config = dict(
    model='GAN',
    dataset='photos with spoken descriptions (Open Images, Localized Narratives)',
    train_examples=203450,
    image_size=32,
    horizontal_flip=True,
    z_dim=64,
    loss='hinge',
    generator_norm='groupnorm',
    generator_activation='silu',
    generator_weight_standardization=False,
    generator_widths=[48, 48, 96, 192],
    generator_blocks_per_level=1,
    generator_block='basic',
    generator_attention=False,
    generator_upsampling='nearest_conv',
    discriminator_arch='nf_resnet',
    discriminator_norm='none_scaled_ws',
    discriminator_activation='relu',
    discriminator_depths=[3, 3, 3, 3],
    discriminator_kernel_size=3,
    discriminator_stem='deep',
    discriminator_avg_pool_shortcut=True,
    discriminator_widths=[80, 160, 320, 640],
    discriminator_residual_scale=0.3,
    instance_noise=0.2,
    init='trunc_normal_002',
    residual_init='none',
    optimizer='soap',
    beta2=0.99,
    learning_rate=0.00048,
    beta1=0.5,
    shampoo_beta=0.99,
    eps=1e-08,
    precondition_frequency=10,
    max_precond_dim=1024,
    merge_dims=False,
    one_sided=False,
    adamw_lr_other_params=0.0003,
    max_grad_norm=5.0,
    max_steps=2800,
    batch_size=64,
    epochs=0.9,
    lr_schedule='linear',
    final_lr_fraction=0,
    warmup_steps=80,
    weight_decay=0.4,
    adamw_weight_decay_other_params=0,
)
Rows from block 9 of the discriminator, named by matrix and row number. Rows with one number belong to one channel. Each number is 500 + 50 x the weight over the matrix's rms, rounded and kept within 0 to 999. All counts start at 0. Numbers have three digits each.
# convs0: first 3x3 conv, stride 2 (discriminator.blocks.9.convs.0.weight, 640x320x3x3, standardized in use), inputs 256-271, a 3x3 kernel for each
# convs1: second 3x3 conv (discriminator.blocks.9.convs.1.weight, 640x640x3x3, standardized in use, transposed), outputs 272-288, a 3x3 kernel for each
convs0.470:588675400484544513463466434483522504485526473498501518491482488519481460469459567493441494460472469485539586436469424549541447491516554501412397470562548460479482547458499524441530501529446505592465530397469556549448436489479525497435546578473564513485438563441510583498505471560482458519497506545540490475508414429510472560427617503502449426501445448549521488500571500487463493495499493376467531517495486464456471560462461451471514
convs0.471:521462518531521609470571554522582441565547529418544641477474447532511556448480443447490546477463476545659554554539453516561486576514462520500449471508423501586429453502469524433410454508427522514415497477519545429520533510456476461500716445524418501481519491532504517430563425514499467476562471518471542485441540511413460427501486530543618527552535503573607519531517624561513499479516458518446489492527501534585599528446515530440507
convs0.472:484481445493513461496573478510434577506464465576492490482433410552525570540457452506548469514561515517528472463530537442484453561492413573631515401425445362505479510515544524540492450501469465471456449539500460539547520534549535466475519488485453564497495558414492418534586407587396621493446473533457495504627543504466451529544471521576521529553420527558619420477461470483487438541445495452550620488490585491567447454370527551483506
convs0.473:413547475562593504448433442452467469448422428400526516541523535507509458577497513533403539445592468501483430530542431499572461456426534461377549528535444620475420481492507555534636517431491450412496462438376507466501426571528479468471496572477496459523505482547395485513483507647504542477578521410555437551475565511505513530498458416461525510509487536505511500516535525489502509507516399477467527498559416533353512598399491580470524
convs0.474:580532418558550551477528480458523448498469547477450530499389515472354485506416490512411548428510518423542573530516497492526406420517605412509419535413484504507465437477478429495515500448526400553506507436489487596580439576475467530621579492503487488554475515540547483438455453517347428417512533476511465572461437538558572519525520468412495537527439467519503476555549470558465477483442477513510540454503478525495464478544498457616518
convs0.475:581466434436562469465469445427474488519423476448523492550500603480507523483518472447566468511535473559573560596484481528654529518558541428459486454426505507493558434539393362481514480628564499482518519497502466600455519498466524471520535489482480574473438422447519540484513535543551477453524460475536499447370525509508486624488518609485508465526440546478582457515607465498527537478470544583595468535444501484567458518497557517496555
convs0.476:508365546519565514437533574424459495526407511523504326534520497407445563442461547466511487529522373587511450450559568506536460520541438447470530483487479486451463435452406490447474502511530550482515392535512537499382487401523459442592501492462501579463549535452547461449473451485463539540535405566552492442459468471567502531406516446522519562470482488429569464533531502447507543514555505530536458489581466500464459553586490473482541
convs0.477:561540516489481548509480428560500560480467582519459567491447442515546521430476539498577554439505530513475456487506606467505443578493492440477481528573579425503580474446474421460511459423546476467557537427581515499489472528607533440554553421504521434561424489431489347467461445478618508447447449588476493611468579524437488445462485424505451500478524397460539529544479507511538486429495502428538504605480478470430530514505442452525457
convs0.478:515482514529525476488573510460390457553408550479418464467460539599484520566498456460490563537521444494476424479552574506429495559575451482517504583478462393525409452493463533506493451524579497491517396500465434503420605526529524515596531507573445439514524515469528582453482466539513448537429531438560522496456581509482562493533504480468440539497560481520462481476490520485414551531484578567560509491386458569545579454442416518494546
convs0.479:441503515500571522422520488497437562541513512494616556461522574573540528499403508422571454485498583526411508555460501491548556500519396413520534463547595530528496534475423488470481512548438513470495450464517454530489529521481526463481513506462528548517453474469618449426536585526475579452468476513547675495549514460561508465576513622448433470469511446480418522487484413578530450402609444522537554469513478513523510539436506486480486
convs0.480:410488513539527528470534481441508432553452444470559530544534505514520649525551445426511552476467548530490437564519546544422564491438481467479472456493491473588566572518540482571370470606478586487537577486428503502468501497464530507494460396565569416528477489477525504530502505502561476526475545490472499512535433453473499530442525468513503469463570482485548457566495525468537472510448542536545420480521567459539583528475423517440417
convs0.481:525419487475455587450627489521473536465459478571547507437502490545528427529503373490504463531512570579509604462461460573562445554580561477492520481473480527416444572532511577529447501455476571543491442506522547454388429467525509567508545395497451438457459475469515532449460497472536500439551456521507547527500415633527485541475440425409443478550511481516513490454483553552437472394627529484497535526567402463544518464442453456458512
convs0.482:545517482531515497613538454583490535443428377402469494559462582519524448499510510473508529465473531479474487518450472517580474426598548492493483522532540584494548545448522539493492512482424550420585480471515432489528562582449530486483479612430560465455525510482492484467503524413479529460466570440516448484476448521558538435564465507520580458590586500579525403455569485464559497500532448493509456541491454548566502522531570554512425
convs0.483:556445491561529423567451485479524481513538524556466554595495442581595436456522417428506570457494488499483429586501493491505565497518513506516581402390459498502507483398578601445453492528363472476535447455517509471490574568506479496508444478505511504584384513569550389458508520438495479512527535462538449458445521501496438532424493561561445514498431505523481502450428498464527534420561525523567499419432477481513531596479461531588502
convs0.484:436486401455427482482496541582461469515501554469558417537502542508415690441451524484500619441547559520480503474555529503502440591443320575485538555533437471500489451442554485502557497570467544546455430548535536385472490455494574501456479525573489532509539408501553363532477416590508519447557492510448474551572508426504497488459510494516453456481568486551497463476568475443545514517546522512424526470394506416461492548455599589517545
convs0.485:390441463501540406397533474522486599476547569499433509500477538470449511523518475506490589442489528431474550518453484542600469512546484436476547441506486584580419475481486456448377604456512457542513463509463519482492516468538478464485502571425521552595577463551524445485517443577470557441582455489567416503468496533498528511515524509519459437548464470469453502503422527463469480557490409467535556537491457537472470436407509490459457
convs0.486:561464493526622522512562419505494381503447473511450541437471522544591455492475476443483473534491495514598550570475477498585560488514480533519517511587534555562590451508448475444414494485532488503562515461546451433521546403540467525483544581425453443478425549502378467484475529488436460502504484475464512503512460541489425523533494486507518481527520389485478533477510485526431495443455445529472534442636431489451557563565565508538372
convs0.487:397559433512610655549562497478450464496428546468491480547557498440480538538467579429547356487515545476493549527538459492513474576462475502516546473492533488403441521502483486480548499378470494440416471411458496473481439485551561521508459565508494435561487527573483416479444456580551434396464593427478516570532470431467432418506470533435489483527493555470477492487452447582521502526531583467537537534420462453582403526491502438573494
convs0.488:402545496533536469491506555527565457520520544461460612560414537516505482588522470491527498437454581409557540478570453468471670484486504441546665481605590537555477505532609495531384476472424445443541550550493500471517512473487560484509564477453514549467491526440484514525452504488535449573513483470540454538544565552463527519496532491504535500512485484441571482505396431499519517409488524491498437462415562562499439594476504408509492
convs0.489:499505550527513428507517446523529508556521473371564440559491529440510538551486403633411554401531442515556445623503411520573474423587630481549408492501549490461567576409519491479488454477488502495461460591520559432445584485553496613405510515485651436505468483544510509400470547470528448481422505448499541583453533481458482554522477570517473477509516465546478509412473502421516538594543548460586491486570553518579640588564478530480522
convs0.490:400515534582483580457572528463462469550496537546481531454495485470523391451434415413585524455502475510600458552448387399490565511516449516413531424422407546561578505528462511613526536479470457576507501541362409465496570450542461451518561470511504429450504493505514466504486562495469476536409584423472477525561542427480532545480453486607460504454508591583547497483559456515464587499486381516521528489466384505435483445534486532534449
convs0.491:476497505461470481531473504543470564524550459517487555548503454506498519461475558435557505568568462449479505421488595541529414452454511420478501515546522597521422439567565559440559459458467492519506486559530451585592468450419422538459593592419522490425465477476503416445498396475456430404511502451511505579507444518479476565473457426552528535498519510547580566631523531392421527456555497454492511433485493430521484443546428556454505
convs0.492:467531505505425512434578550568434485436488609451537537399552619534425526601529508511448433627540473508559515539538456566519496478607560481545494531552509453541461547495483519472465519575579554525537450474556521472503480503425556496624478574532493578605468546542578483471397485469607509453471510428516446478484540493400600491498530490527459537568524539387380527519485518455542444567444458514530546653577481445568538529485474576564516
convs0.493:571485471496527466508479480487454549435494488442530391521504560504398409543444481450553451435512493558477494495411470611462515511443593505555521516494533451476626496583491464520482452518556515507453520466382487434447570529502519525600476518460415441453519498450409501449484501455532574489460436477533544463504581615563506513528521522564462614473466484483482527474551474493558453537446486522528496471463451479431487407498473517541494
convs0.494:590535554402527533506538487436539540490521517453564561491502503503468441451485535445488544579510510408556450494524560522432539547477486535409574419474470505520523440503575585527555572512421512457505515484449501532477535459456480483452502492483515499553539485406437570421486576407549552506494505509505421520531531547440459437582519514433518415541484424446439369494464508478544507525484443551480521538473512478509565478406487447478561
convs0.495:473485458546516428490511492535616538489428616519561444448518509515534522504520473378515490438511598518539476512482556482467445528495540576497537540487484549555505453483505515488518576432449482450480486643498493466440470520473437477485553422547554498334467468569519544561502471500484438493508531483454529553521485589515561526516494526465508527519467494433544494466420480529495519532422458512479448553555493566465474540510526529534551
convs0.496:489490599587563497508505591497514591506521556463430541509564440535541491453556510549570567462520399556567473579528535440584429455515527468440512565551438494504552497478556545547506489538496528536443445460517525436517465566451494478450491457504495453468455492522604531455523510519500491464603450528375523513522426489419561477562531556440521422469453459495518533413563541510472475526474516534492599575447552500554446434510481491557473
convs0.497:545470495456396485427620561519523567502436489460542484466449460525483540554478510517609461485535547511524487541467537387506570471505579475567457519396487561490509525465499428651447524483400491512445484547400506582466481510532527522461575565475506445484573498635504436464514516466543467473442451587526546528524476358413487509487438462565513468522478464477597547564512470448504488529564478451567498500575532414487594481540483498545479
convs0.498:444577571527501549589542532476507549538438480482532462459502546394454521475503484516469414511537635415535518575417516439524557552475450560482390487573399554519486493412464497493512489536476477472524486508450436517515541481533475531541481537493441482523459436482451523487420510581574461474539474536474523462448454400470505453421542529540450526500497509521409566391484518465389475486527445626578538532379552440516423518556495446510582
convs0.499:361512498590561547434621496453479476497453539448489590472429597495501466551427566455506497465518465465469479519516391437461470502503554539500481502518433537521511510476430508569492504506546439384462429487503525543530520448515553420464557514510490455575537640575501486428443529512470533549478527549504460542518519471509554549499505513558489487513468495521484485495545631524493619445445489492543533508463477534492545538548485560539475
convs0.500:538520540517551447570484467506574459493464505453553442442485447482532523489512413576496448527466599534548417482519451453543592527512431467508521578469492499548535498524396493459474596485522473508486450429443522587517484513548472590547500535480472509435452566562521439534569501472535513474521539529536483595401473442553515447496541511411513471451572476526555576434474522578602489572513610478485416455464463591517520480559566564623481
convs0.501:539510532516459474536468537482580434542459437555504479512502563505427471493568502507429551494512612525419487448527519517534519489491480460461562523539494490512560555483450539420427553471572540476430461520538566504534445547524506525471511522514531375566521504531432469479535490429486481524603583514438387488427510446535496570476453515515544527517462500439502499508470492491526551525525511494407561558524429386404460519535464538534436
convs0.502:490519484551546521406498485548450525454506638538559441464437432500507494465536469505552557455552547486495468522469508471435441419502524452522500493472483484436495594457475410510445442465449487477521419552435539563445507542522507415459569449468502435423598448494554502522462511528567512432502519456540508534595526477484477558505509480484430451494501507501386490440439487521549561565514456423567529423548498476560514585507546565522566
convs0.503:473475436406441583531584525462500509545570566555574521592538515504521589475393450481560503442476462505515532493525417478491504578556402420543458491517512471415650494475502433519493527510553491520457548571375526531503503515496512516447507540508531491522487517478488481504500376512587499542523452487514462546548564453492578600465566598513512562512490478524455455473526540509508561491431563428512441443557578485484486577586439474449476
convs0.504:426457497502444468538505422515563518578532517566500484454417546439530446508479508587509513531503449539617472451530506540549486509415522521495479473516433554359582508464462486532473506514531454491516457543484472527441511524504569481483603480537522449418486507548405503560534548547494483503538619596492509513433485406459488469565545531444546458503453460528481508497521494490575504506516526428427507485492498562457539489491472476561498
convs0.505:446419459523525507540543506397524508456527493479474428484451512403469462496495462471543519484467520517561458564477527440377471467596542525435489549460429550551518477497519495528499581399452517417481450515471462492564554435565530437450475582390619502470416498578517440487560432510557412527574473528512459455519610455521457363513469480506573463565565470479532501414505496526515429507513553541425581475527468516481504524522501465506495
convs0.506:490416478413535479547552541546471555465410497529512566493439579552571453477521495462534537465559510487506513503458479507427533588493516375478513461465545468445482505498468478532548520432365496559576559466508505513553536446430582499558548482528566414501555559470434510513483469518500546466495498457468537433566574476547476555520495474528466623459490538533499520518498557509556371503476421515404525562415474507468535464488472608527476
convs0.507:514579476570550547420500525582544515508472601547431380465483499487483543551555489566426497540549436449527541506473512479527517483496461536518524553549626507608539500515477490511456477481455613516551500588545492551469475463470493446544553413502536489539435503519499575368520583573461516508534445491523467482496553622422467520528502517441476505513503402455463492517410558520560389501504472575518513541586506513569517520480393488426573
convs0.508:514460465497469511495555468472492570460486511500461523517545555399493578489491489456502482526436567470492499439561513533486447439486440527528462588544597440466534479475495517480419415553616506427509566460552475499502492546476484578550475422395648495506538487535437347573434443421399416429489559479481557543456515507496447516475387517527571507493471454488552445480477476564484476484557449603584488497574464484554508551514554532482554
convs0.509:493536507475539499458632494522376486527592474486473449505593571558448474474451505426493519539495425505552490503507467520472465523545461552494497561524478480613538564459402407460531456514446574579487434524544613482510497487434492523550516500575504513521505500431495577452530454576481433449534395472572475479451564484504422508584529505537567479515331514535522451550451428555513450527549537512444501524562561492420533494450563487496449
convs0.510:487567526544423539462527573515534514519463481471539510517463499520409671625546480425474519516532521502357516450529473377471480497438658497506573505423501573473528449552550475475480516469443582455458437510517491471544429423481566555534552384504430539433513583526493471444569545498528479488489519473411571597470568478458516423383459587433541548478514411421454395464413588454510461620566575516562559453594483521586494485492472536440489
convs0.511:510463384496524519494507445577509494470461559433489458465456530549480600512514446494439531471439597569490456456463491563439404480492464534487520584515547476544365511499537558491485485482474463398516403411507491469518548463506558512516455547534505579493521473554474482521498486525607533577492604439404450546504535531560578492443516525505457513438448466538527540504465526452533577564515494429589513479451472470567461485565460564489523
convs0.512:494482506546530461502482567511433505446506512503476526471569607583493466480544575500526587532582388465508552560546521527578583452537505499548509596556430552566493478523528401473564540491544449551527552406439478537501550502475462540500484442497555511563454441511564502491388587372552528529545510455467524440405521455415513464589460528550467422508475557495558441425427448516476507521478563505533568416495524557487502546464568562395477
convs0.513:475484508497476451426509442555465437483628528453461470477490532441457473490543512465404589494495506481501535522503487523483488473563474503413449483495550477518454451506527536511503482527579444502576494580471430491536424526451495595514411484563526454506550472543477398461479554537489546489433500569493520508518477574491509560563497569547474495348406562457469491494604481495422543537431476614497576458455436463545501570531431546449518
convs1.470:508500516468476627543552593503554548515513525460516502425537466475551523564449494496432457422496528452539481456525526456541556506530616550564564515550540519519391523516549467486452457498530453445508522390512413455477487448583507453534485565374516505500526459527490467523509506558552469462499542520507484519538530638532420581500462492443469487435445513533487565525542394490437493534488501596496481467577567575454535500513424526529465463532427398567540530448574
convs1.471:528518554440522437494564527401561482556494484538544452462590547475483605498579450515457542424478528540490473489501448438617532521433445486515489532482504562388535516521511513560499517497504511534534524482506549546489422506566551494460473577444586449409503583435467493387428480483496505545507537485420530444535591336476467549475507466429506539429472510517643535602454410556489552478486483548502514500555444485465434496463600573496570467493468453483527510479539
convs1.472:506546571375499573513572425427490591533510477409554430539620568445555620530578426438471538515397488516560524536465497438577449596451508534487526491494562549610522490459475403480507459453642456537569544444614455530413478388434498597503406476516464556560498491583547513438526537477537435609492560420591526545582449516483472432539524596487541445496545437422457540470570487469479491465449501459459468482543502563559460503576481454469414543480485565537463442561474
convs1.473:564506575538502500448567555525550466548561497533447562462566529551515506561514558509448524513460456547472503507580470606510555590461491483482513429560487484539535457527529465383463518468513597547521392504673591508354501508455435425407555396476482477471480476624432524541534482422517462455526524517447522469465519457410515574441551538428509544505521469504473556525405414492526451520471530549517506439461566551541553512557529556464540513524484478442450466563609
convs1.474:575439544534420508558528465481497557447486527519496471514504422441431560549482521444442485539430555459479593481568478467498524526459598491495481542374593573541517547505455484591585501489507502497466466477458554438455530476502510506582515406371535437590518390451532501427443578475561472502520585549498532530547485560500550580450468521480451648490402500525585555558461550396554464469467538468562526565597540523509450517538393492645523511473520455483458494536452
convs1.475:517461482531579506568447635516551448503492515515480474480481508537538465439391575539464499562423488455432482534414568567534527488430460544544572595542543584414524473462448409636534548482550612494571511450443484556423476550480411429486565475494461519570387510454494576486564495460457465471571442554455516573512457511514449429416511482536521410534481570476481485487497474484482477506443527499471524511430532513593524552404502534547462467426513517574513529376505
convs1.476:448548504537429457502426476498458416488531551437435486541575486600520520488514486444540532494455540544579556476405455512479481512465557517496544434538526490497445530424471466569532499444515535448544536567507518344524480544610481535448454507469482459580539500533474498474572424466448480507522540547486475584526510417460517557466575454439489462469509487481507544590547535560517406420558503455543444511478540552545481537469597542450508571561516544503507520551439
convs1.477:458541569510588454496542421538546489603441548471532448560473515515466480514446508487513497545430556532472485509573554500421542426468456480547469500504489524528440541459598503504507486489544527526467482448532539578523489488503582515428593529501483617459527540500519515640477485536578465542438548458456502558606496450529473531478512499534483525467498509521449508462506430599552577524523483503574424463502599519469453518484390437443516490553571476495583511393502
convs1.478:469532519468566427419543540406537538492530547511466543459512515493433480533513621490423597424541511513511464571523398492453491422489411468540562379510438532549500491368407519546428460448506482406438513483491450539450518550489498428397512621489529425436519454542462587510520560509482457479472412502520374543483514445533505498536466477464500533495490587563515454497577484522557513512536469424450524463537494512440530445563564500471437464445493462575466527613493
convs1.479:447497458518510531523518480542504535403540484537419438518481460559550559469648489475541468408541530539547482388466500475439397457453548440461461493507538464506517510468518477499461515471409434528459502572477409563541495524431545433428497440592455438456437569530512555507521448470490495510493436407502478573568426431554496521485507516479493428470459449487499519575510456536473425533495537513475443499534639459500513519483467501503415446530484579583512556534453
convs1.480:419473562470490475455545448533501471466449552562543432496506483449560440571502391527467531458504577482502407446533522509497458498433415544434459510470462489508462435524503426428478496442444518510465455530436545443540493565423510638568561470619547622499560587481536556451470396458503528520479531504414395524490509481548521487505493476469465545516513558505527617516356452462489489499452505491443530575611494515531583505547531551462453475503484509518466493487497
convs1.481:469500393480459520588451473543556548456513502509554437476585529518474494548543481464484438488389543515440453463555424480463573486485589456510410569567516469430494523493413529472522458433554516486546527507600503567558447631519564529493459469513487556633545491483629421503520566531525420539550562540444455507515420600554478523543421541478408515433526342511613478477523519532548513399550465521443568493508481541466460537452509551491534444553511522532388427389531
convs1.482:482474507460508510495564324526524519401486556519496500495506482512477532530497613483513440506467522546515497480508512596476374488456637513519530473501429445451475488466522406528497385456472412436537485591439510522503506503371450526538429446440466460518439507592443505471524514540497462540560478485548482425515436628510553466448570483518507561517480518483418496417512528439522528529519468494473584493461532409476505527508486485503450455507528611617491494442552
convs1.483:412502483462504445522486549509457484472527547473552476447468472507482620511564491506542506428519545572500442547403567577458549470498516595489463470571441508500462519547472489466479509591552424517520467549401530492454603536506515451574537568466509492554499509517464462494601493483532565427503501415497493514504510456567573402494451480495462455457484411519439593488513476508526542552554535498494579483465464535485451446436555514505523555481445571561522522429430
convs1.484:443492434468500614491509610459597486488524464565595469503543481506529449505549526601507515453583511508477461462456445463382483600503467498521449496559479562423431462380568466475529445484506440457552450500438475565476503535535577477477521501454560469505490451444446499481507453553532538494510565496460483502402511463526405500487503459516499519464452490517431448446520406486439503532568465478586541541552490553458449443480483512381456622515491455569499452507453
convs1.485:476514469459651467506553492494479549569463496531506517529560505435549536493506461531513477455579439538461550507491538470388463449552511564459669457432483526526424520523560478446527475441506490454546585512488490484448521478535527445531521531394499440463502452534550476478504549551522447525580520601469520458521539441498439459466537593482439507506569501475504515510547492441508570521477494546561455540522460540520505504497481503525428537494501473518497440680407
convs1.486:470527511457462500527481467490490533510538409442422444551454517487432498563501459430552479452461489495511458433544553496456547535503471488535473553493451526469489484548501493483547529477439473511472550481636491501407411379493556450588580489508487503517536572549472451488466425544454530355445375516475636521488437485466561558576416461518549442542470501514568521528556406497516443556504516442525509540456559508485474549435411586517504517432554464498484424514420
convs1.487:484552513536437485454459582567422537525437580479552405516477553421513541471518561444473518535517518608523469558424577547444470531530466583501534482555505422514587472513507517516427420562545527450515692509445453486543563530493494432536549511541526462460501490526470460467470493437508545653520590509506486538471508546509471496468519542494447517465461434456527440520518501499485490479462504498562471478456503463428465480480510501585488495516477451559444656460560
convs1.488:490442494508541449581466540506447455447504555497386536496485425517483489532513536514579515532505556467545558484498472506564455542520531518515524541571443454458496560561481570517548516485531483495419592464562516510517480589500510498485420527479514481562539527580489548468596436560564540531414512532448434519529463497560516434511458532535469474547566498413606502478519514446553470467598610438421504502436544482499574497375503513574484423483497459485533425445517
convs1.489:453520497460441516543449401479462461455578542378487503584504428525465452479477545458556663550457418410545513475603494566465497525390527452498503583553441451437505425548507531503489552547492404516548502527510447479518479504459485460470508405431475516462346588471508509517510471519441534518563487499456432547402435528558522463485551506501542454590565587544447496538680385485509598521554464552529539515417470376550510469518531556446609481536515498519531568544562
convs1.490:468583524530389488494519480581449490620514496489427415529555451532443534497591458505533541475522531542573445492502556505563420467513415492513478476499480594442457510552537531468480432464626514603457480417575593543561443513455497538541496547570522526511441612529431489494517524511477578461539498488534491471464440450503538498507611591469521544463410427570526485453630524554444522484432429488500485477530482483466483454565483463497432465483626453538406510533513
convs1.491:489466472475463477530508495459587514583480543499529472520447526464484534488430510460382508476554525456419485469411361523493464468549496502469487512520420535458455547458440567457477526513526407469515438602489477474573575537499469475481459429489471476390467510528516483479606527411491514553471466543578559511424500476509621502595422518480495499456515450482488561445495537562476526472542502452564467551488563483605486486507509518551499548419506446456570474542577
convs1.492:498545596457536530543442488474473458469592528560523538427533542389532548516421536469455499451508445436534415600483477542481430489509442510463483454450498535505429492451394460571493408544414560490516428527550576521495422511555518526557548545413511580497464525509502504543419502529458441493469495487535482487511520433481443467483532590528435654494481472441563569410507568591518466555495525503490531482545481542496501450452512503455516533437478520519523493533475
convs1.493:461502549517460590471511538497550470480504543447491447570422580410613519476538457527494505509430510501449512527534525421560586481483541509547466475544514444530472567520554514494525520489442523534531485580383544548517486493471512535382469401419516409549419486558473575544551485450491514530516560364450447388472558556466516473533455440479430424485533547585516485516593530549456496515508432512512477532491450484524540513499491519447502494494440548552431489467493
convs1.494:539492540453559514429591458529475516584550459520562492485422471445570465468459466434520416583409461505528579524533585503520489491476448401588453524438471485460388561485482437527460544535551498536593534573362507531507447557325477459501601515449479505485508475473534406442458505495549423436466544468469474447453458497477615432557427498497494520524513488492446444550478544467473497497521499448538515402511514451502567427519507532436481476525500467557476496444512
convs1.495:393485502488442414482485498511421519491637528488453522462524477434545417445538387476478521528525536448527482604507608576559496575607448527476550512469548458426514517536491608532554520425517424483456473454474495474479514504543526616499506508456488554478559505481501504393537484494631509567483525481458486510531470586464491398494513432429488548513492559527449476411499441485568490459573420496534537513446490529395486541529458536514499415447520474488518511424542
convs1.496:536545505543485581450454470527418462477523421493416520495457550464523499498475496503540508545531539431555472494568529509404556422550515558525490443454415453580538569538419538471433440545543561535461569559437557549474512432576520422535502469447445508461551491509549438479535552474437531530538604518509434576482405482482431482500529467431456528517397537443517541495587569468464507512469530481490478545494450507506553426579463421541503499555555541493548469517498
convs1.497:464452519483382595503478513432522516471476530514458360459444505454601422513567504550432445426501414501477540388570509491514464498369657582406449438521565544508417510527425476463454463382463522469514389504551484511437475470550495511499518580514422520453536482392467440545515488489523603547614491678468449475562425510533492515410492598534439520423524506483548493462447497492496576515487486535480464517514457505506499539563448421433465474511480493454458548474540
convs1.498:519444464499523481499528386528478487472475514476500474480579521496474509509562487482572559489543447575521481423497496490439462515501548490461461583514466484505535551491561480518620495470492489506511561449504440556423475471508507470408521462441517466456549563562520499570434453457551470436507548494465576529528508467488462496467475541521469507440442515508444529512503496442513518452455473518535588458436481580434516534533483474511453462509431532538583524440502
convs1.499:537443532465398456465530453454547538471483536532485596403501595549547453499535427519535451466464570510540464435514379507513561563530556490524512544547387532497450581466556547534509441469500523428522512489395467416524553553464452457570495486520516502518556509597492484517513454399500479618544539613485559517550641464445525515453431600511368573541559439455542486485476539606492404492485498413509568474570489506556508465437481395432547430503484540528480467420544
convs1.500:590486506566465568474423471511560447532405559579559495550499471493426545458515529526533530552413458505560445400583524442487447509465502466531567434534464493493494502503521427516445552455577545522487496478580493515639550543507481508501548512511619538398546412455522525572531417542518480427565547434470484424544440620414470510555492492567505391440483468610434549459488371508474600506465468436555503528521489581454484530487471459521482515459486447578494521558486
convs1.501:469426514527452494496588572447470501497419500476483439476566424548372577585491557504405484451442549521553410547468577510491439512521474500518495485434488520671502547491548521546432455479520500467547422482438545531477566477494428446457474465566494457482540595518545492500523469571503466425500559511477558609427565444553601522551481510471516519421484525471521490509529422509576490560450478469536520517555402508499462525455558551423403467457488510506510450494422
convs1.502:483502534508524499495512489525441500533503505518466523555414579515464433469519541583464500555438503528465528585521561492485442525488537494478544598583504483509514558436541523450523450480572553524564609492407490589531486517529432562478531503368536597488572493453589448487504600478511529472522471499442541498487466551491434506549563524509424557497535507431471530471463479550420518465502513552507438592454427543461543501519598425434555447569543499407441550575534
convs1.503:429501502520530437534507526491533455431499450556536463585467459450512472487453477435419429499465532512568439562522465495544533548462427585501485410450545439437555394459476574462397415432534437514453497580491455452494513546386479581502530465490499527491589463490581488484480554467561615494535547513475518512469527507419479444438436504635395577527490588435577561372483465434546515506517553503516523577466478431512486572487539567467534576460416521585508468475547
convs1.504:441527464463448471505598547487558444476505565535511408543617527445574532523418559499498578479543487531554514601552411565395456474485563499465476604482483477548456512536485498537567547537501478471423400606497507442597539514497490453474497527494508442460502449407443475451540551441477472463476439471530558367447423411507493491533524438482423412567432566473552482470406477484468499494504559497441548590474418490497453530511363544474452470501566539446492473509488
convs1.505:527481527558429495502489506410543510523442467485574561532540541432504389570397468549550469563535583576566558573469526478572553489473397440431374564415489548448468564505500482619569508423547526534492464499513422443409563499526623465491529439531551496475573478540486557541477584581550495556464495519474554544489503547528538575500389516597558559456457613515524440491436500520469524524486475460532475442533488499485550534499530409429553464554476466534530418549425
convs1.506:526530507428427499534490447540514527506505499547523491488477540497421549563552585446532522537456481469496500475471489582462464539482408521659548473427479549463417502575506595434395405497543503445529568535463520448441430515534529493493525536481479502450494529578505402447500519442434514463573470581604470558472461501447539494596504430449464556487444497493505555481446464444502503533542448410563471551487505446580521451468437557480449528577574505546509554496431
convs1.507:509547397496518513501475462540464486489451599504472533500484455562585505446465497406461432481497472536439443498435535560466490495491509490533519497450501462486495539488451342484466560408512564471424553607497411422562470479467461427599563561485479644534550506493510417540530497445503451414577510423551525606550526499422449480516499549465404477524556525464401576521604557584505505576567535601447489518498581475457418497479519475549568461562562579401507415465438
convs1.508:477380554510458484457468491505439513446637380442532509475522458448578621525485483535474512524502550507389538412538481553418495538537496576563430507595484526481526479607545535553460492514461483450549450531440449479515478503539494601391400458479501500511491453482483451536512402530515557476551518483388580523559471502507438518546445486544542461514549464453562486467402533490539442523456567522546609563458528472509537468466521541541428537435506505533458540469535
convs1.509:584513563554395495536501566489411370480529542431490434411547484545494522522442514439519481380497513478448503442416645626381475586577527585536533408602557543456469458559439459410489520491492465489484513492536475509433481479497588447528486507571520479472489512531552505530456458472503471515465455595556537443396567456506508492509488459502517529471508494516497472490408447473586501422578515511422469547445491531532514444488485571469544478428510471510428489455479
convs1.510:502522522563519508594495443435573406475505501424560519448441542581432470472507549514488503516540537515508445479513485495512439448398474497493553435501452479557478517470552479455544501533462461371494464564528480519592502424502515482505533413596449526421530548514499535499492473484500559538526563467477552486514469570446513409511463511543473489448590608550460541519564527474501476548505536485552495479544468541488543534446476508522454514584527545492526458547445
convs1.511:490464511553525570496560417533518509371550515530411445458434489435481498439538457563371511518513539546489453499490409528595575529466494512494601433526581581501519531415464444487572506525492513571440459490481515372539529581453575503547502469520510502511607428548511552547543626518581483442487568546485436560427498466479555477565474446574474555530454527554527511497524514483605490518530590621442459509555514568526418504619525560457452483487407472469522491490540
convs1.512:504412539527495545493465504461480598553401484503535450508466556477475526545436580465506521597560473391445589497563550443490542558681513478478514508513434462536523535476478562385445405521466558530475478377427448402572510508534388508489524505496381504489402496462497480495464487478466565395390624623543545542559593561373540512483454490418607540541438473403506448521451598499487479535438435586524469440535524486459523497537431515623533582455434424548616563540535
convs1.513:585533530391519504453494543541420513477452553465500563507505566519475572489424503494557499576452562575571429541463478434570426546496582443496543513501548458520532474553534478487537496584514508503461595487550555519438549488567447427477580459423472606452502445412476494502391468482459439509455525551450527542521531491441495429582569450553444647542475621560475540484554450425492506486497577425546541548445514608521515546449440514545485592491517513519535469525500